Weights of a small image VAE.
Model: 24.5M parameters, 64-pixel images, encoder arch convnext, encoder activation gelu, encoder patch size [8, 8], encoder width 512, decoder norm batchnorm, decoder activation silu, decoder widths [64, 128, 128, 128].
Training: 13700 steps, batches of 96.
Data: trained on retinal OCT scans (Kermany 2017), 13.4 epochs.
Rows from block 2 of the decoder, named by matrix and row number. Rows with one number belong to one channel. Each number is 50 + 12 x the weight over its row's rms, rounded and kept within 0 to 99. All counts start at 0. After the name is the row's rms in percent of the matrix's.
# convs0: first 3x3 conv (decoder.decb.0.0.convs.0.weight, 128x128x3x3), inputs 48-63, a 3x3 kernel for each
# convs1: second 3x3 conv (decoder.decb.0.0.convs.1.weight, 128x128x3x3, transposed), outputs 48-63, a 3x3 kernel for each
convs0.93 107:74 67 67 46 52 62 75 43 45 51 46 55 53 31 62 58 96 45 46 44 42 43 74 48 39 66 46 55 51 57 31 64 24 45 36 61 46 50 54 41 41 56 45 64 19 63 72 50 47 52 35 45 44 31 59 49 55 51 59 45 54 43 49 43 50 56 44 57 74 57 41 39 48 41 59 49 38 57 34 55 50 52 45 52 38 58 40 69 41 28 53 53 42 49 35 48 60 34 46 58 77 61 54 35 51 45 34 46 49 54 42 57 44 31 52 24 60 49 49 47 40 32 52 46 56 29 61 59 38 47 53 47 48 51 55 58 60 60 33 47 57 47 39 61
convs1.93 103:58 48 49 61 32 22 60 55 52 58 29 60 28 54 45 21 41 49 48 04 36 60 29 65 71 51 62 33 62 62 57 40 66 42 55 41 57 51 67 67 59 49 60 47 51 45 43 37 58 54 45 38 39 38 46 50 31 42 51 48 53 37 66 33 59 42 33 50 35 48 58 57 36 40 59 50 61 59 70 46 40 49 65 44 53 47 51 47 76 60 44 73 50 35 49 64 49 56 28 66 34 54 42 33 30 52 36 45 54 63 43 74 59 50 50 38 32 73 48 57 70 67 60 41 59 52 51 54 59 34 49 55 47 38 53 37 73 60 31 23 76 48 71 50
convs0.94 091:37 46 57 72 76 07 32 60 64 43 66 59 50 56 66 55 60 42 43 29 49 52 73 40 58 54 40 32 42 49 57 54 60 54 49 66 26 40 79 51 72 48 47 52 44 48 58 36 39 52 15 50 28 56 50 68 52 35 54 73 58 38 47 65 37 45 78 68 63 49 76 64 38 67 47 42 67 55 49 16 70 49 50 57 63 48 59 42 43 54 47 58 64 69 70 48 36 47 41 64 64 62 58 76 49 46 35 46 46 65 48 45 47 59 49 45 36 62 46 41 56 72 54 51 57 66 34 41 58 73 46 46 72 51 43 45 56 73 62 67 37 58 59 59
convs1.94 088:32 57 62 79 23 39 37 54 72 55 21 42 44 39 56 54 69 75 38 40 57 52 23 45 50 50 46 48 50 45 30 56 60 62 57 43 57 58 54 59 52 50 56 59 50 55 63 52 53 41 79 43 63 63 62 54 44 32 43 50 47 35 37 30 55 50 50 37 66 26 73 67 51 59 57 35 43 81 55 54 67 54 64 53 51 61 59 57 43 29 42 50 53 44 51 70 26 52 68 50 63 55 48 24 52 38 41 48 50 47 47 44 53 48 52 56 71 48 61 56 43 46 42 44 40 47 47 38 40 52 72 54 61 40 52 52 28 53 49 34 57 52 53 59
convs0.95 091:74 71 38 51 44 31 28 50 51 48 64 62 67 45 49 52 41 60 54 84 65 58 75 53 44 54 50 47 49 46 14 73 56 60 56 65 44 37 50 39 52 67 69 09 50 37 42 46 54 43 28 65 60 55 59 19 61 43 42 69 60 69 46 47 44 61 48 58 61 52 63 55 37 50 58 37 55 55 60 54 69 43 21 36 49 64 65 42 69 63 34 61 40 50 60 32 40 39 68 68 54 57 61 63 60 52 51 52 78 61 60 61 45 71 43 35 55 43 51 23 54 51 71 46 44 54 45 39 29 54 33 63 48 57 57 52 61 58 48 58 40 55 74 41
convs1.95 083:62 45 83 50 63 32 56 70 42 69 80 31 53 48 61 49 36 37 67 12 75 67 50 22 52 31 50 54 32 60 55 55 55 35 56 34 40 38 42 27 52 55 66 59 59 58 43 45 65 71 70 51 54 55 39 38 38 39 51 41 40 48 54 44 47 62 36 42 48 32 53 62 46 46 66 38 53 46 57 44 57 71 58 53 49 66 59 39 63 60 15 42 40 63 63 35 36 54 69 46 58 46 55 43 51 35 43 29 50 61 44 34 52 43 49 49 55 49 40 54 57 53 41 68 56 58 24 52 61 43 69 58 64 59 61 67 31 50 31 54 50 41 62 47
convs0.96 096:31 58 61 64 48 33 34 52 37 31 57 49 60 62 38 67 56 57 73 59 52 30 67 50 69 67 43 48 68 53 54 57 64 51 41 33 53 58 64 45 29 24 79 38 48 41 53 51 70 37 60 62 55 60 48 63 33 82 41 53 46 53 55 46 44 59 58 53 43 49 73 61 32 54 53 48 73 47 58 57 51 90 32 51 40 69 46 43 59 59 49 46 48 34 42 43 75 44 61 70 60 28 70 55 44 50 69 49 62 56 43 50 60 43 49 60 58 34 35 44 47 74 27 54 48 41 48 44 30 51 68 53 46 77 64 56 80 73 56 40 48 63 64 42
convs1.96 091:55 28 54 86 56 24 53 30 60 39 38 51 65 52 45 45 25 50 62 62 51 51 31 47 32 37 51 33 54 74 42 48 46 42 66 69 56 74 30 55 77 47 51 43 73 45 56 39 40 39 41 53 51 59 42 39 70 34 34 43 48 50 53 45 32 63 26 52 55 53 45 48 56 36 40 49 22 47 45 47 56 44 57 41 48 54 43 42 46 52 46 48 38 46 46 84 52 42 36 37 33 59 58 34 51 61 48 31 36 49 65 43 48 55 49 31 47 38 36 45 59 28 43 63 48 61 55 37 56 40 60 60 56 47 73 56 48 81 49 67 54 51 48 46
convs0.97 107:74 29 52 55 48 36 50 53 36 39 58 55 38 72 43 52 58 77 47 45 24 60 52 43 52 41 44 72 28 50 51 53 41 58 43 39 33 38 33 23 65 78 56 39 59 45 71 45 58 51 43 40 54 60 48 39 61 51 50 52 50 68 53 71 48 42 74 44 58 44 48 49 53 58 35 45 47 63 64 39 48 37 43 48 56 67 58 24 57 44 38 43 70 49 59 40 50 54 50 43 44 37 46 40 62 38 48 49 46 47 47 49 47 26 45 47 53 48 33 43 70 43 20 72 53 26 70 74 48 51 46 53 50 51 58 68 57 31 43 53 56 68 65 52
convs1.97 102:48 46 48 53 31 57 57 49 48 43 48 53 20 33 64 34 35 48 46 22 33 41 33 39 39 43 47 51 48 41 48 67 53 48 51 72 40 62 57 37 66 61 72 72 78 46 42 61 43 37 62 43 39 47 38 50 68 71 53 63 47 56 60 50 46 59 61 72 59 49 39 37 47 42 53 49 29 68 48 59 65 47 64 54 55 32 54 32 56 64 43 22 46 50 37 52 51 53 56 53 28 44 28 56 54 60 37 49 69 61 62 64 42 51 42 42 46 64 44 43 69 39 48 66 66 59 72 29 61 54 54 58 30 35 42 34 53 54 43 66 52 37 54 44
convs0.98 117:49 30 43 61 40 43 36 42 56 58 56 59 35 45 52 41 62 32 43 43 44 40 40 39 34 31 51 55 46 47 56 40 56 29 57 36 66 39 49 42 63 47 55 45 13 67 39 56 54 52 52 56 38 52 53 56 59 53 45 48 60 84 37 55 44 42 49 72 39 61 61 55 42 49 54 50 30 51 42 41 42 71 45 29 61 54 69 55 40 59 45 45 33 52 57 49 51 42 67 56 52 44 52 53 59 53 53 40 50 54 34 55 61 32 51 60 57 60 68 61 39 47 31 55 30 23 66 48 49 38 52 68 51 49 69 36 53 55 56 41 56 59 32 90
convs1.98 107:45 49 64 59 47 45 57 61 60 50 45 47 51 59 58 51 47 42 44 32 64 49 69 62 60 71 38 63 51 44 42 60 46 65 54 50 63 45 37 44 27 52 61 45 45 39 50 43 56 54 35 52 72 30 70 63 43 49 46 55 62 38 70 69 46 56 56 46 58 40 42 55 59 43 58 56 57 36 61 33 47 48 39 48 44 46 54 50 64 46 48 36 55 53 39 46 40 55 52 64 46 58 50 50 50 73 36 46 47 29 41 44 49 59 67 55 55 37 63 40 32 43 62 52 51 55 43 59 31 55 47 50 46 67 36 20 45 43 67 56 24 51 73 41
convs0.99 100:41 38 52 50 36 68 62 64 46 26 66 59 71 32 67 53 43 45 34 17 42 61 40 34 41 44 48 89 80 26 49 50 58 46 42 40 47 77 60 68 78 65 57 66 56 55 57 68 45 44 51 46 49 38 62 41 40 54 59 45 40 74 60 33 66 68 71 47 59 42 37 39 45 68 45 66 48 42 48 75 51 59 54 65 50 49 49 44 58 73 56 48 44 60 53 47 46 45 62 42 65 56 37 49 53 50 63 63 58 47 48 59 36 57 33 56 51 52 65 54 51 66 53 36 52 39 43 41 31 26 47 51 48 36 54 44 63 69 35 72 56 37 48 60
convs1.99 107:53 33 58 55 54 14 57 49 26 52 61 62 40 63 44 34 39 53 50 53 31 70 52 30 30 38 40 63 41 50 47 48 32 36 38 63 36 53 49 43 74 32 48 39 55 75 39 61 52 60 46 38 43 44 50 34 60 66 57 55 21 40 50 59 59 47 55 50 47 53 54 55 52 48 47 58 45 43 31 54 63 46 73 51 71 35 61 35 51 40 39 27 27 37 45 34 68 63 60 57 37 44 47 54 73 61 53 46 44 60 68 36 58 63 51 26 52 56 49 42 39 44 51 54 59 45 29 60 42 59 40 59 58 54 51 62 50 34 38 46 38 65 44 36
convs0.100 101:42 19 56 53 37 48 37 74 63 73 50 61 31 14 40 35 31 37 53 57 47 53 46 47 49 42 30 63 52 32 69 37 50 56 46 70 35 47 53 59 62 40 31 52 49 38 58 41 45 45 54 37 73 57 46 29 48 39 46 58 47 48 59 63 47 49 63 47 58 55 42 55 54 59 68 66 60 43 50 49 60 54 38 52 53 51 59 40 58 71 58 58 48 37 61 72 59 33 73 26 39 60 53 68 55 46 61 51 60 37 55 48 53 63 29 53 60 32 19 50 36 51 49 32 36 75 42 38 47 48 56 52 38 57 46 44 38 42 45 42 27 57 52 28
convs1.100 102:38 29 48 41 51 51 50 60 46 53 63 71 49 71 52 48 37 27 47 34 46 53 89 55 47 47 62 57 75 43 45 47 49 28 57 58 40 60 45 43 47 46 54 53 51 42 33 37 38 46 40 50 44 61 54 45 64 48 32 56 63 58 30 59 46 54 66 47 41 50 46 69 58 63 54 66 60 50 46 26 36 51 45 57 55 46 58 41 47 51 35 43 65 53 49 81 48 62 47 49 70 66 38 37 37 50 42 53 49 28 26 56 38 18 40 56 40 22 34 54 36 55 54 53 63 57 34 42 52 50 47 40 76 48 32 56 54 51 60 59 48 50 60 27
convs0.101 095:61 45 50 51 43 36 57 41 40 63 66 49 58 62 57 34 62 54 56 69 46 68 44 56 40 48 45 57 43 45 57 55 38 47 59 38 37 28 46 54 50 58 54 58 33 56 61 57 43 42 52 54 41 52 39 64 61 57 48 56 87 66 49 62 45 53 59 53 39 60 50 33 61 72 61 47 67 57 35 35 49 42 40 59 50 51 52 59 73 60 53 45 45 55 50 47 59 41 62 38 49 37 39 30 51 52 35 43 48 34 42 42 44 45 46 34 52 41 42 28 30 25 49 43 65 47 39 42 27 45 54 45 60 23 51 59 51 51 55 51 75 33 47 43
convs1.101 099:57 45 71 48 64 71 53 38 33 50 29 45 48 54 72 59 45 43 46 27 40 48 56 44 50 23 49 58 42 57 44 64 43 47 56 39 52 46 46 48 53 48 46 34 57 33 51 56 52 48 49 58 34 58 63 52 55 80 69 51 60 35 40 48 52 48 53 63 65 45 45 54 65 45 61 45 44 49 36 44 47 47 41 64 60 54 55 35 64 54 46 62 34 58 60 29 59 56 47 57 57 64 50 57 59 26 47 58 51 60 60 40 51 71 58 63 39 83 64 54 49 68 63 42 26 51 60 60 68 70 55 64 67 49 59 50 49 30 38 41 35 47 31 47
convs0.102 102:51 44 53 46 30 70 47 46 57 56 29 47 41 46 44 55 65 59 61 58 42 49 53 43 49 42 46 46 66 35 54 45 52 52 40 50 64 67 40 59 48 50 61 63 36 51 44 28 62 59 40 47 58 62 32 53 44 37 38 84 50 27 16 59 47 50 56 40 51 60 60 47 62 63 43 42 35 52 56 49 38 69 76 44 38 55 35 38 63 39 55 63 55 42 41 59 64 34 56 47 51 57 56 58 56 44 52 50 62 55 51 65 21 61 44 52 43 79 92 43 40 25 71 48 37 59 48 40 50 38 58 38 36 57 52 55 43 38 72 74 52 53 81 50
convs1.102 099:58 29 49 38 67 35 62 55 61 56 44 37 63 44 52 60 58 40 55 60 58 42 46 60 44 53 47 58 60 57 57 52 35 69 54 39 59 43 62 62 30 31 36 34 49 42 46 53 55 45 41 64 30 48 80 81 52 34 61 34 63 41 59 44 35 53 55 50 51 51 46 63 57 69 54 41 48 43 57 43 43 47 40 66 55 33 46 46 44 27 61 54 40 48 46 63 47 17 54 49 42 51 44 43 68 36 62 42 51 53 73 33 59 33 44 47 59 49 51 61 60 46 68 41 25 41 44 50 52 50 32 54 35 55 35 49 27 65 46 65 46 57 49 74
convs0.103 091:60 54 46 69 30 77 69 38 62 57 59 52 34 36 57 68 64 31 46 53 48 62 60 61 57 34 37 60 53 44 41 52 72 61 64 57 54 66 51 56 54 32 38 52 54 46 72 57 43 47 43 60 62 52 34 35 60 40 54 51 40 52 69 59 46 61 55 44 44 60 42 37 59 56 35 49 52 42 55 50 59 45 72 72 49 54 64 47 42 48 59 42 57 43 51 56 51 37 53 37 50 61 35 61 55 36 36 47 45 46 52 47 50 35 41 32 63 47 51 61 68 57 39 53 40 39 57 67 48 58 45 57 59 48 44 60 47 51 68 64 61 68 75 61
convs1.103 095:42 62 35 58 55 34 70 39 54 55 63 56 50 44 59 66 41 50 41 57 43 54 40 44 46 70 45 39 40 50 44 45 59 54 55 55 63 55 50 45 58 58 47 39 51 43 61 26 59 50 41 52 18 64 18 43 59 59 53 53 49 56 59 75 51 43 42 51 31 54 47 52 28 59 48 57 47 45 48 40 43 62 68 44 36 49 45 56 20 39 44 59 52 39 59 53 43 68 58 39 38 30 49 31 24 55 31 57 29 49 52 59 46 41 41 69 44 47 34 45 47 44 59 70 58 57 42 33 57 49 42 50 53 38 42 45 55 42 28 28 43 39 35 55
convs0.104 112:39 54 57 53 42 27 67 53 38 42 39 66 49 37 46 38 29 47 39 52 39 44 30 59 36 36 64 51 55 42 57 31 50 39 62 41 51 50 46 68 30 56 62 34 48 32 43 39 40 66 53 65 59 67 54 46 70 40 51 63 37 53 58 50 35 58 44 42 44 52 83 74 46 36 30 37 76 40 65 59 10 36 57 47 73 52 46 29 52 44 45 59 51 62 38 35 57 53 34 52 46 51 41 37 61 43 55 34 30 44 51 45 57 40 56 30 49 64 62 66 79 38 32 31 24 24 61 38 56 43 59 66 44 66 63 74 57 34 54 47 33 51 54 56
convs1.104 109:45 84 56 29 47 53 60 40 55 53 58 35 49 58 56 44 51 67 63 51 57 48 59 57 79 60 48 71 47 39 53 41 18 60 57 71 58 80 51 45 45 55 33 36 62 38 60 49 48 57 63 61 79 66 59 55 44 68 19 31 40 35 21 39 32 27 47 34 53 43 44 32 56 45 51 60 47 64 47 58 57 55 58 51 62 63 44 39 61 55 65 48 57 47 51 41 35 56 59 49 72 55 55 85 63 71 78 30 26 60 34 55 35 57 48 61 40 60 62 56 32 43 42 53 65 27 38 58 56 24 40 44 40 52 43 57 69 40 67 60 50 69 43 12
convs0.105 111:74 62 55 47 45 57 48 47 74 39 52 47 60 44 60 47 43 49 47 46 44 26 30 49 62 28 25 43 55 42 35 30 69 57 41 47 56 56 59 48 61 46 75 47 51 27 33 48 67 39 48 37 44 40 69 41 46 51 42 43 56 37 60 65 65 50 73 57 47 42 47 33 43 48 40 53 49 51 50 46 40 45 53 61 40 42 54 71 40 41 63 58 38 40 29 57 70 40 33 39 64 42 48 50 36 49 36 49 30 50 73 29 69 30 40 51 52 45 43 56 44 48 56 41 36 46 49 51 48 43 46 43 60 60 74 55 40 48 39 46 27 50 47 42
convs1.105 106:25 43 72 48 53 61 63 49 36 57 56 54 61 71 50 36 45 65 65 75 69 53 34 50 45 59 40 36 73 59 43 51 44 68 41 40 32 29 50 45 61 64 33 42 44 59 48 52 58 58 54 44 47 54 59 22 61 50 52 45 40 59 46 65 51 57 55 46 24 43 38 32 94 71 50 34 61 53 48 34 49 61 48 43 23 36 53 54 45 35 65 75 43 23 67 50 49 41 62 38 60 37 44 46 48 47 45 62 61 38 54 57 40 51 51 68 42 51 46 39 60 36 39 87 56 57 46 50 32 57 51 59 56 59 54 51 59 51 64 57 41 74 48 41
convs0.106 106:59 46 35 26 35 41 46 24 48 45 42 29 38 42 01 45 33 53 47 58 40 30 47 43 39 64 58 48 49 47 61 54 27 56 54 67 59 29 41 39 59 48 46 52 69 35 54 52 59 61 56 39 35 43 48 46 51 56 40 61 60 40 58 49 60 57 47 56 60 61 59 62 59 63 51 66 60 32 26 55 69 38 58 39 43 67 64 58 65 47 47 48 66 50 48 56 41 40 72 39 73 70 57 63 58 47 80 46 42 51 45 38 56 54 30 37 34 53 47 35 50 31 38 25 41 37 48 47 43 42 50 48 31 51 40 57 56 62 37 67 60 50 55 62
convs1.106 104:54 50 61 54 48 66 51 58 57 28 51 41 45 60 58 64 44 51 41 49 49 36 43 62 61 35 58 43 63 28 28 60 53 38 44 44 71 66 48 62 66 43 43 54 52 52 52 47 46 57 47 46 50 45 44 68 49 52 34 62 56 51 40 43 60 68 82 58 60 52 50 64 39 46 53 64 41 32 35 42 53 52 43 26 46 44 45 38 60 52 51 58 49 89 44 34 54 55 40 53 42 65 62 47 69 65 57 42 48 73 61 57 54 58 65 45 56 60 61 60 47 51 35 54 68 35 42 47 59 36 43 51 52 49 39 34 48 46 43 25 43 41 38 57
convs0.107 108:48 59 52 52 59 47 86 51 58 43 53 43 62 47 43 62 46 42 47 39 44 42 35 44 38 50 48 49 38 61 60 60 48 28 47 60 47 45 55 68 47 51 45 67 56 60 42 39 39 51 61 64 49 46 61 29 41 55 46 45 66 58 44 47 46 50 46 67 36 45 58 51 48 44 53 41 51 65 44 33 42 43 59 51 66 56 47 45 36 40 48 66 35 33 46 40 46 49 46 56 39 48 59 48 49 50 69 48 17 37 58 75 43 24 66 46 39 34 57 54 70 34 54 53 34 46 32 53 38 53 41 40 43 46 44 53 77 48 55 42 73 29 65 69
convs1.107 112:42 44 33 24 41 49 45 20 43 32 60 50 69 65 47 52 45 56 34 63 55 41 64 40 54 48 50 30 49 44 48 24 57 84 59 44 59 33 53 45 44 49 49 67 38 59 29 55 50 62 55 55 49 58 63 56 46 64 35 55 58 72 57 53 56 51 58 35 57 50 41 56 48 41 55 54 71 57 50 60 57 31 52 77 44 35 43 56 49 48 46 54 30 50 49 50 61 53 63 56 57 60 50 53 45 46 64 40 50 47 34 53 74 52 47 45 67 44 47 58 24 66 67 37 63 65 46 48 51 34 30 43 44 56 69 43 49 48 32 66 62 42 26 55
convs0.108 109:63 24 48 46 45 33 43 56 52 62 73 61 51 49 44 67 33 51 61 44 65 66 76 45 58 36 51 51 41 38 53 59 36 61 56 49 45 64 42 50 62 49 48 42 32 64 61 36 53 48 52 61 41 38 67 58 43 47 42 57 57 48 46 62 34 44 64 44 58 49 34 52 58 64 60 59 43 46 60 59 52 55 62 29 51 52 46 47 60 34 52 44 58 45 47 52 49 49 58 44 49 56 45 33 45 43 50 45 52 47 41 40 54 43 60 56 47 38 42 56 47 72 49 21 32 38 41 61 68 44 47 56 46 45 48 38 33 54 62 49 42 59 72 41
convs1.108 102:45 67 58 45 55 31 53 63 59 67 43 47 48 45 39 33 39 47 53 45 46 33 37 42 24 53 48 53 45 44 44 61 50 73 31 30 50 41 34 46 40 41 60 69 61 60 46 46 37 42 49 45 50 41 53 54 33 55 55 63 50 54 44 41 75 44 37 49 44 43 60 53 39 40 53 30 56 62 78 53 60 51 45 45 42 41 32 63 50 55 34 34 43 52 55 55 69 67 39 38 42 51 44 69 37 48 55 61 58 56 50 55 47 41 44 38 44 55 60 66 47 46 49 64 49 58 50 61 50 51 40 61 23 42 50 43 35 48 41 50 50 36 48 63
convs0.109 102:53 40 45 22 49 39 49 69 44 61 36 48 36 40 54 43 79 55 50 50 52 72 34 53 75 48 41 31 55 39 93 13 81 46 51 57 31 30 65 53 49 63 71 58 74 58 72 28 30 43 54 47 53 36 54 56 32 48 49 50 49 40 38 42 54 68 44 56 50 37 58 48 61 50 67 56 47 45 56 63 52 50 51 48 39 49 50 54 27 74 55 42 63 57 73 34 59 54 37 59 53 49 66 58 68 54 58 55 40 25 30 31 67 60 51 47 51 58 37 63 58 53 48 43 49 48 54 62 24 53 45 63 57 46 59 43 68 19 37 64 71 60 75 49
convs1.109 102:44 56 44 45 34 80 56 73 54 52 23 46 21 69 73 51 31 54 56 63 61 24 39 32 60 75 65 51 56 65 37 51 67 53 61 48 48 57 53 44 36 63 62 53 43 57 48 56 51 50 76 36 51 52 52 66 40 47 24 37 62 49 41 43 33 53 44 56 47 59 54 59 53 47 49 39 26 59 27 44 54 34 40 46 43 45 57 64 47 41 59 47 41 50 16 31 50 58 53 61 57 41 41 53 66 68 57 58 35 43 60 63 30 60 48 71 48 55 37 44 37 58 57 18 41 47 64 49 62 38 35 49 62 48 37 38 63 51 51 23 48 45 31 47
convs0.110 097:62 30 44 46 41 55 50 65 59 52 51 36 62 46 34 53 41 54 56 44 46 37 39 56 42 50 66 38 58 44 50 49 54 71 38 52 51 37 52 64 56 44 49 41 58 38 79 31 53 27 50 67 43 53 50 51 54 74 44 29 70 31 50 58 53 48 63 50 62 48 55 40 64 52 40 53 59 46 50 53 38 52 46 65 56 59 37 44 42 48 53 58 58 48 45 49 59 62 39 38 45 58 50 47 37 30 43 61 31 57 46 37 45 44 60 52 42 59 39 37 49 64 63 46 48 38 36 40 33 43 36 33 26 57 54 31 25 56 44 49 44 69 42 58
convs1.110 095:41 52 47 72 47 41 42 53 16 42 65 72 41 57 62 46 59 47 26 39 62 37 48 58 51 57 54 44 75 36 51 53 61 57 43 30 45 37 05 40 55 32 48 49 78 62 32 30 60 58 44 44 45 46 41 49 48 65 50 33 65 71 52 43 32 28 48 53 57 64 49 38 57 57 42 68 51 41 55 44 31 68 55 65 54 52 47 47 48 51 38 49 60 54 59 48 80 60 18 39 43 70 39 57 52 43 51 52 54 49 44 55 63 52 60 43 51 52 56 48 40 44 58 47 58 44 35 40 69 51 46 70 60 54 58 41 56 33 48 58 51 53 50 69
convs0.111 086:42 66 34 50 26 44 48 33 23 43 39 47 24 48 53 64 58 52 40 63 36 61 68 58 50 68 36 50 34 41 54 49 50 55 60 56 65 57 21 50 57 57 37 61 30 47 22 50 35 34 44 46 48 55 57 59 47 46 35 41 65 53 46 37 56 65 51 38 67 44 53 70 49 51 53 51 57 46 47 29 67 62 54 56 51 63 68 69 35 38 50 46 57 43 48 65 58 31 40 42 56 41 40 67 53 46 27 37 59 56 61 45 46 59 48 50 36 53 41 47 58 70 47 45 60 43 47 57 57 53 62 61 60 62 36 38 48 61 73 39 30 37 53 27
convs1.111 091:66 68 52 56 66 49 78 36 56 62 48 35 40 43 62 54 65 66 51 38 73 60 60 47 60 43 60 53 31 52 47 56 63 42 64 49 51 40 72 50 40 41 66 71 29 59 45 57 52 58 45 64 43 37 49 36 25 47 63 37 46 51 56 56 59 63 42 68 56 62 70 83 39 43 49 53 49 49 49 42 35 41 53 41 51 79 70 36 63 53 45 43 37 48 52 48 52 53 42 59 64 39 58 35 28 48 38 54 65 53 43 54 49 51 48 36 58 53 54 54 38 37 52 59 45 55 54 25 36 48 28 42 34 44 52 87 43 41 51 30 47 36 53 44
convs0.112 120:68 49 51 46 52 47 61 32 34 43 65 44 47 29 37 59 42 70 55 58 45 44 52 52 56 60 66 38 51 43 68 43 63 51 60 34 49 47 45 56 38 44 71 73 14 52 51 37 49 48 70 55 58 59 47 43 55 42 44 67 48 49 31 40 53 54 53 31 55 46 53 52 40 60 54 54 51 42 53 47 55 40 14 69 42 70 38 50 52 48 60 46 52 71 61 49 49 60 52 36 45 51 38 46 56 47 49 43 49 83 48 47 57 62 49 53 61 39 41 24 45 38 38 52 52 40 58 45 60 61 52 50 56 73 36 52 40 51 51 45 49 37 27 46
convs1.112 098:52 52 60 56 79 47 56 32 60 56 54 50 76 76 73 57 61 74 59 66 37 68 58 28 34 39 60 43 62 53 65 44 34 55 31 71 68 48 51 66 44 37 47 31 43 56 37 38 38 61 41 57 56 51 45 60 58 59 51 38 47 24 49 54 59 59 53 68 38 55 46 36 32 48 52 60 48 51 40 49 50 51 37 57 57 30 43 43 49 58 66 36 65 39 69 62 47 26 44 35 36 39 19 26 52 30 54 41 48 63 46 44 55 29 62 16 67 62 54 67 29 41 56 45 57 55 29 56 54 54 44 33 47 57 43 68 61 37 61 58 57 40 99 50
convs0.113 078:58 63 42 51 18 63 66 41 40 55 43 60 49 60 52 40 33 57 53 37 50 62 38 31 48 49 50 36 35 57 44 67 59 60 46 37 68 46 37 26 34 53 62 46 47 56 52 45 52 61 45 62 50 52 38 64 58 53 80 69 69 53 33 55 57 66 38 48 69 44 54 55 44 55 46 41 66 56 66 48 65 35 36 48 33 74 37 71 64 69 46 53 56 67 70 37 40 42 55 46 50 52 42 52 34 32 68 56 28 53 73 43 30 58 65 39 50 51 39 59 60 40 49 54 66 47 49 56 55 45 50 50 64 61 47 57 63 37 39 49 59 44 37 66
convs1.113 072:52 43 54 62 51 55 62 63 32 54 49 59 53 37 36 44 53 51 49 45 43 40 50 47 54 66 32 77 43 29 51 40 71 71 57 61 60 45 47 42 50 44 64 50 27 35 61 48 53 46 43 63 36 74 77 55 60 26 59 40 45 45 48 38 58 65 48 55 60 70 28 53 48 71 54 25 48 62 66 48 52 43 47 64 56 57 75 50 61 56 59 68 45 58 28 46 31 43 46 54 67 61 66 58 40 50 44 45 65 68 53 42 75 47 40 62 63 61 75 43 40 54 74 43 52 40 59 46 47 52 55 54 48 58 57 24 52 62 42 21 56 59 37 51
convs0.114 109:54 75 27 40 43 42 66 66 33 54 56 33 54 62 52 61 56 56 72 33 18 44 57 41 49 49 48 53 67 50 46 29 47 44 52 41 51 20 60 40 67 37 43 66 49 50 50 43 44 58 49 59 46 38 36 30 70 25 47 49 25 54 42 59 46 49 28 57 62 47 69 32 42 53 57 31 56 46 36 49 34 55 35 71 58 44 60 43 51 56 49 43 38 49 38 54 52 38 63 62 22 78 40 53 63 49 45 52 33 43 47 53 68 28 51 38 43 63 54 49 47 60 43 41 59 48 61 46 56 64 51 40 53 65 49 71 52 44 23 55 31 40 53 44
convs1.114 112:68 47 47 47 49 66 32 59 64 45 48 43 70 45 59 65 59 55 48 37 51 79 22 54 63 35 49 40 46 50 46 72 46 48 20 45 54 50 51 33 40 51 25 20 11 50 56 51 55 75 44 29 54 45 45 44 68 08 27 42 43 39 49 56 35 44 56 36 30 40 33 33 55 40 41 38 51 43 01 29 43 40 39 45 49 61 43 51 41 62 47 52 50 52 52 60 54 50 49 63 40 52 61 45 51 54 63 62 54 48 44 56 54 55 66 57 47 44 48 48 45 51 48 62 53 48 45 51 40 46 50 46 50 55 51 27 51 56 40 64 69 75 63 45
convs0.115 112:66 28 49 50 46 42 88 56 33 54 41 43 57 64 54 39 38 58 45 41 35 41 50 51 52 59 48 70 27 52 40 39 67 63 56 35 58 52 44 55 57 54 57 19 66 37 41 45 63 51 53 65 56 48 59 62 45 51 53 37 51 49 45 73 45 40 57 67 54 53 56 43 57 52 61 75 55 53 83 64 39 27 44 68 50 55 52 31 32 60 65 50 74 44 62 67 39 81 57 44 54 56 39 48 43 41 53 44 38 44 57 45 62 60 45 64 49 56 43 62 55 41 24 42 24 29 59 41 45 60 58 45 48 60 40 42 62 47 57 72 48 62 73 60
convs1.115 102:64 64 40 56 96 47 37 74 45 56 40 48 56 50 70 49 55 57 67 57 52 52 53 74 36 65 40 50 59 46 37 58 49 57 85 43 40 67 41 43 50 59 60 53 74 39 57 51 57 56 50 62 68 68 51 64 28 63 48 60 59 47 48 51 60 49 50 38 62 61 64 37 41 46 36 58 52 55 60 37 42 45 54 66 55 56 62 48 60 71 58 48 56 40 41 50 61 56 51 45 39 53 38 47 58 51 63 42 44 51 50 41 57 60 41 56 40 47 40 53 53 48 42 32 74 53 45 56 31 50 59 61 49 54 66 50 28 49 65 39 48 44 65 57
convs0.116 098:58 44 84 48 70 18 63 56 56 50 52 72 32 60 60 60 67 50 59 49 64 59 55 69 46 64 41 57 22 48 60 53 50 43 41 40 49 62 43 34 58 34 47 36 44 43 82 59 37 37 61 62 40 62 57 48 41 62 40 56 50 74 64 39 18 49 60 28 45 49 49 66 39 57 55 41 36 56 50 32 48 64 57 51 52 31 22 35 69 17 63 49 68 41 69 49 60 40 64 51 60 45 39 68 46 35 40 40 46 43 61 54 74 50 58 63 42 63 53 59 46 29 36 36 59 34 46 40 49 57 49 45 51 52 28 56 49 27 37 33 44 29 48 45
convs1.116 104:50 33 44 55 51 64 33 46 71 57 47 41 40 69 65 41 35 51 25 03 52 58 35 58 53 52 47 38 38 41 37 67 54 46 58 37 54 52 71 48 38 55 40 53 54 31 56 49 49 55 57 50 42 48 41 36 38 12 36 60 48 48 55 49 64 52 54 52 42 56 75 45 19 43 64 51 55 40 62 51 43 54 38 67 71 58 54 56 66 40 57 55 36 31 43 72 37 32 45 37 55 55 50 34 48 51 39 53 46 48 48 56 45 39 50 51 46 61 54 42 59 50 74 43 60 63 53 68 62 31 59 60 39 57 52 52 50 68 64 62 41 54 72 45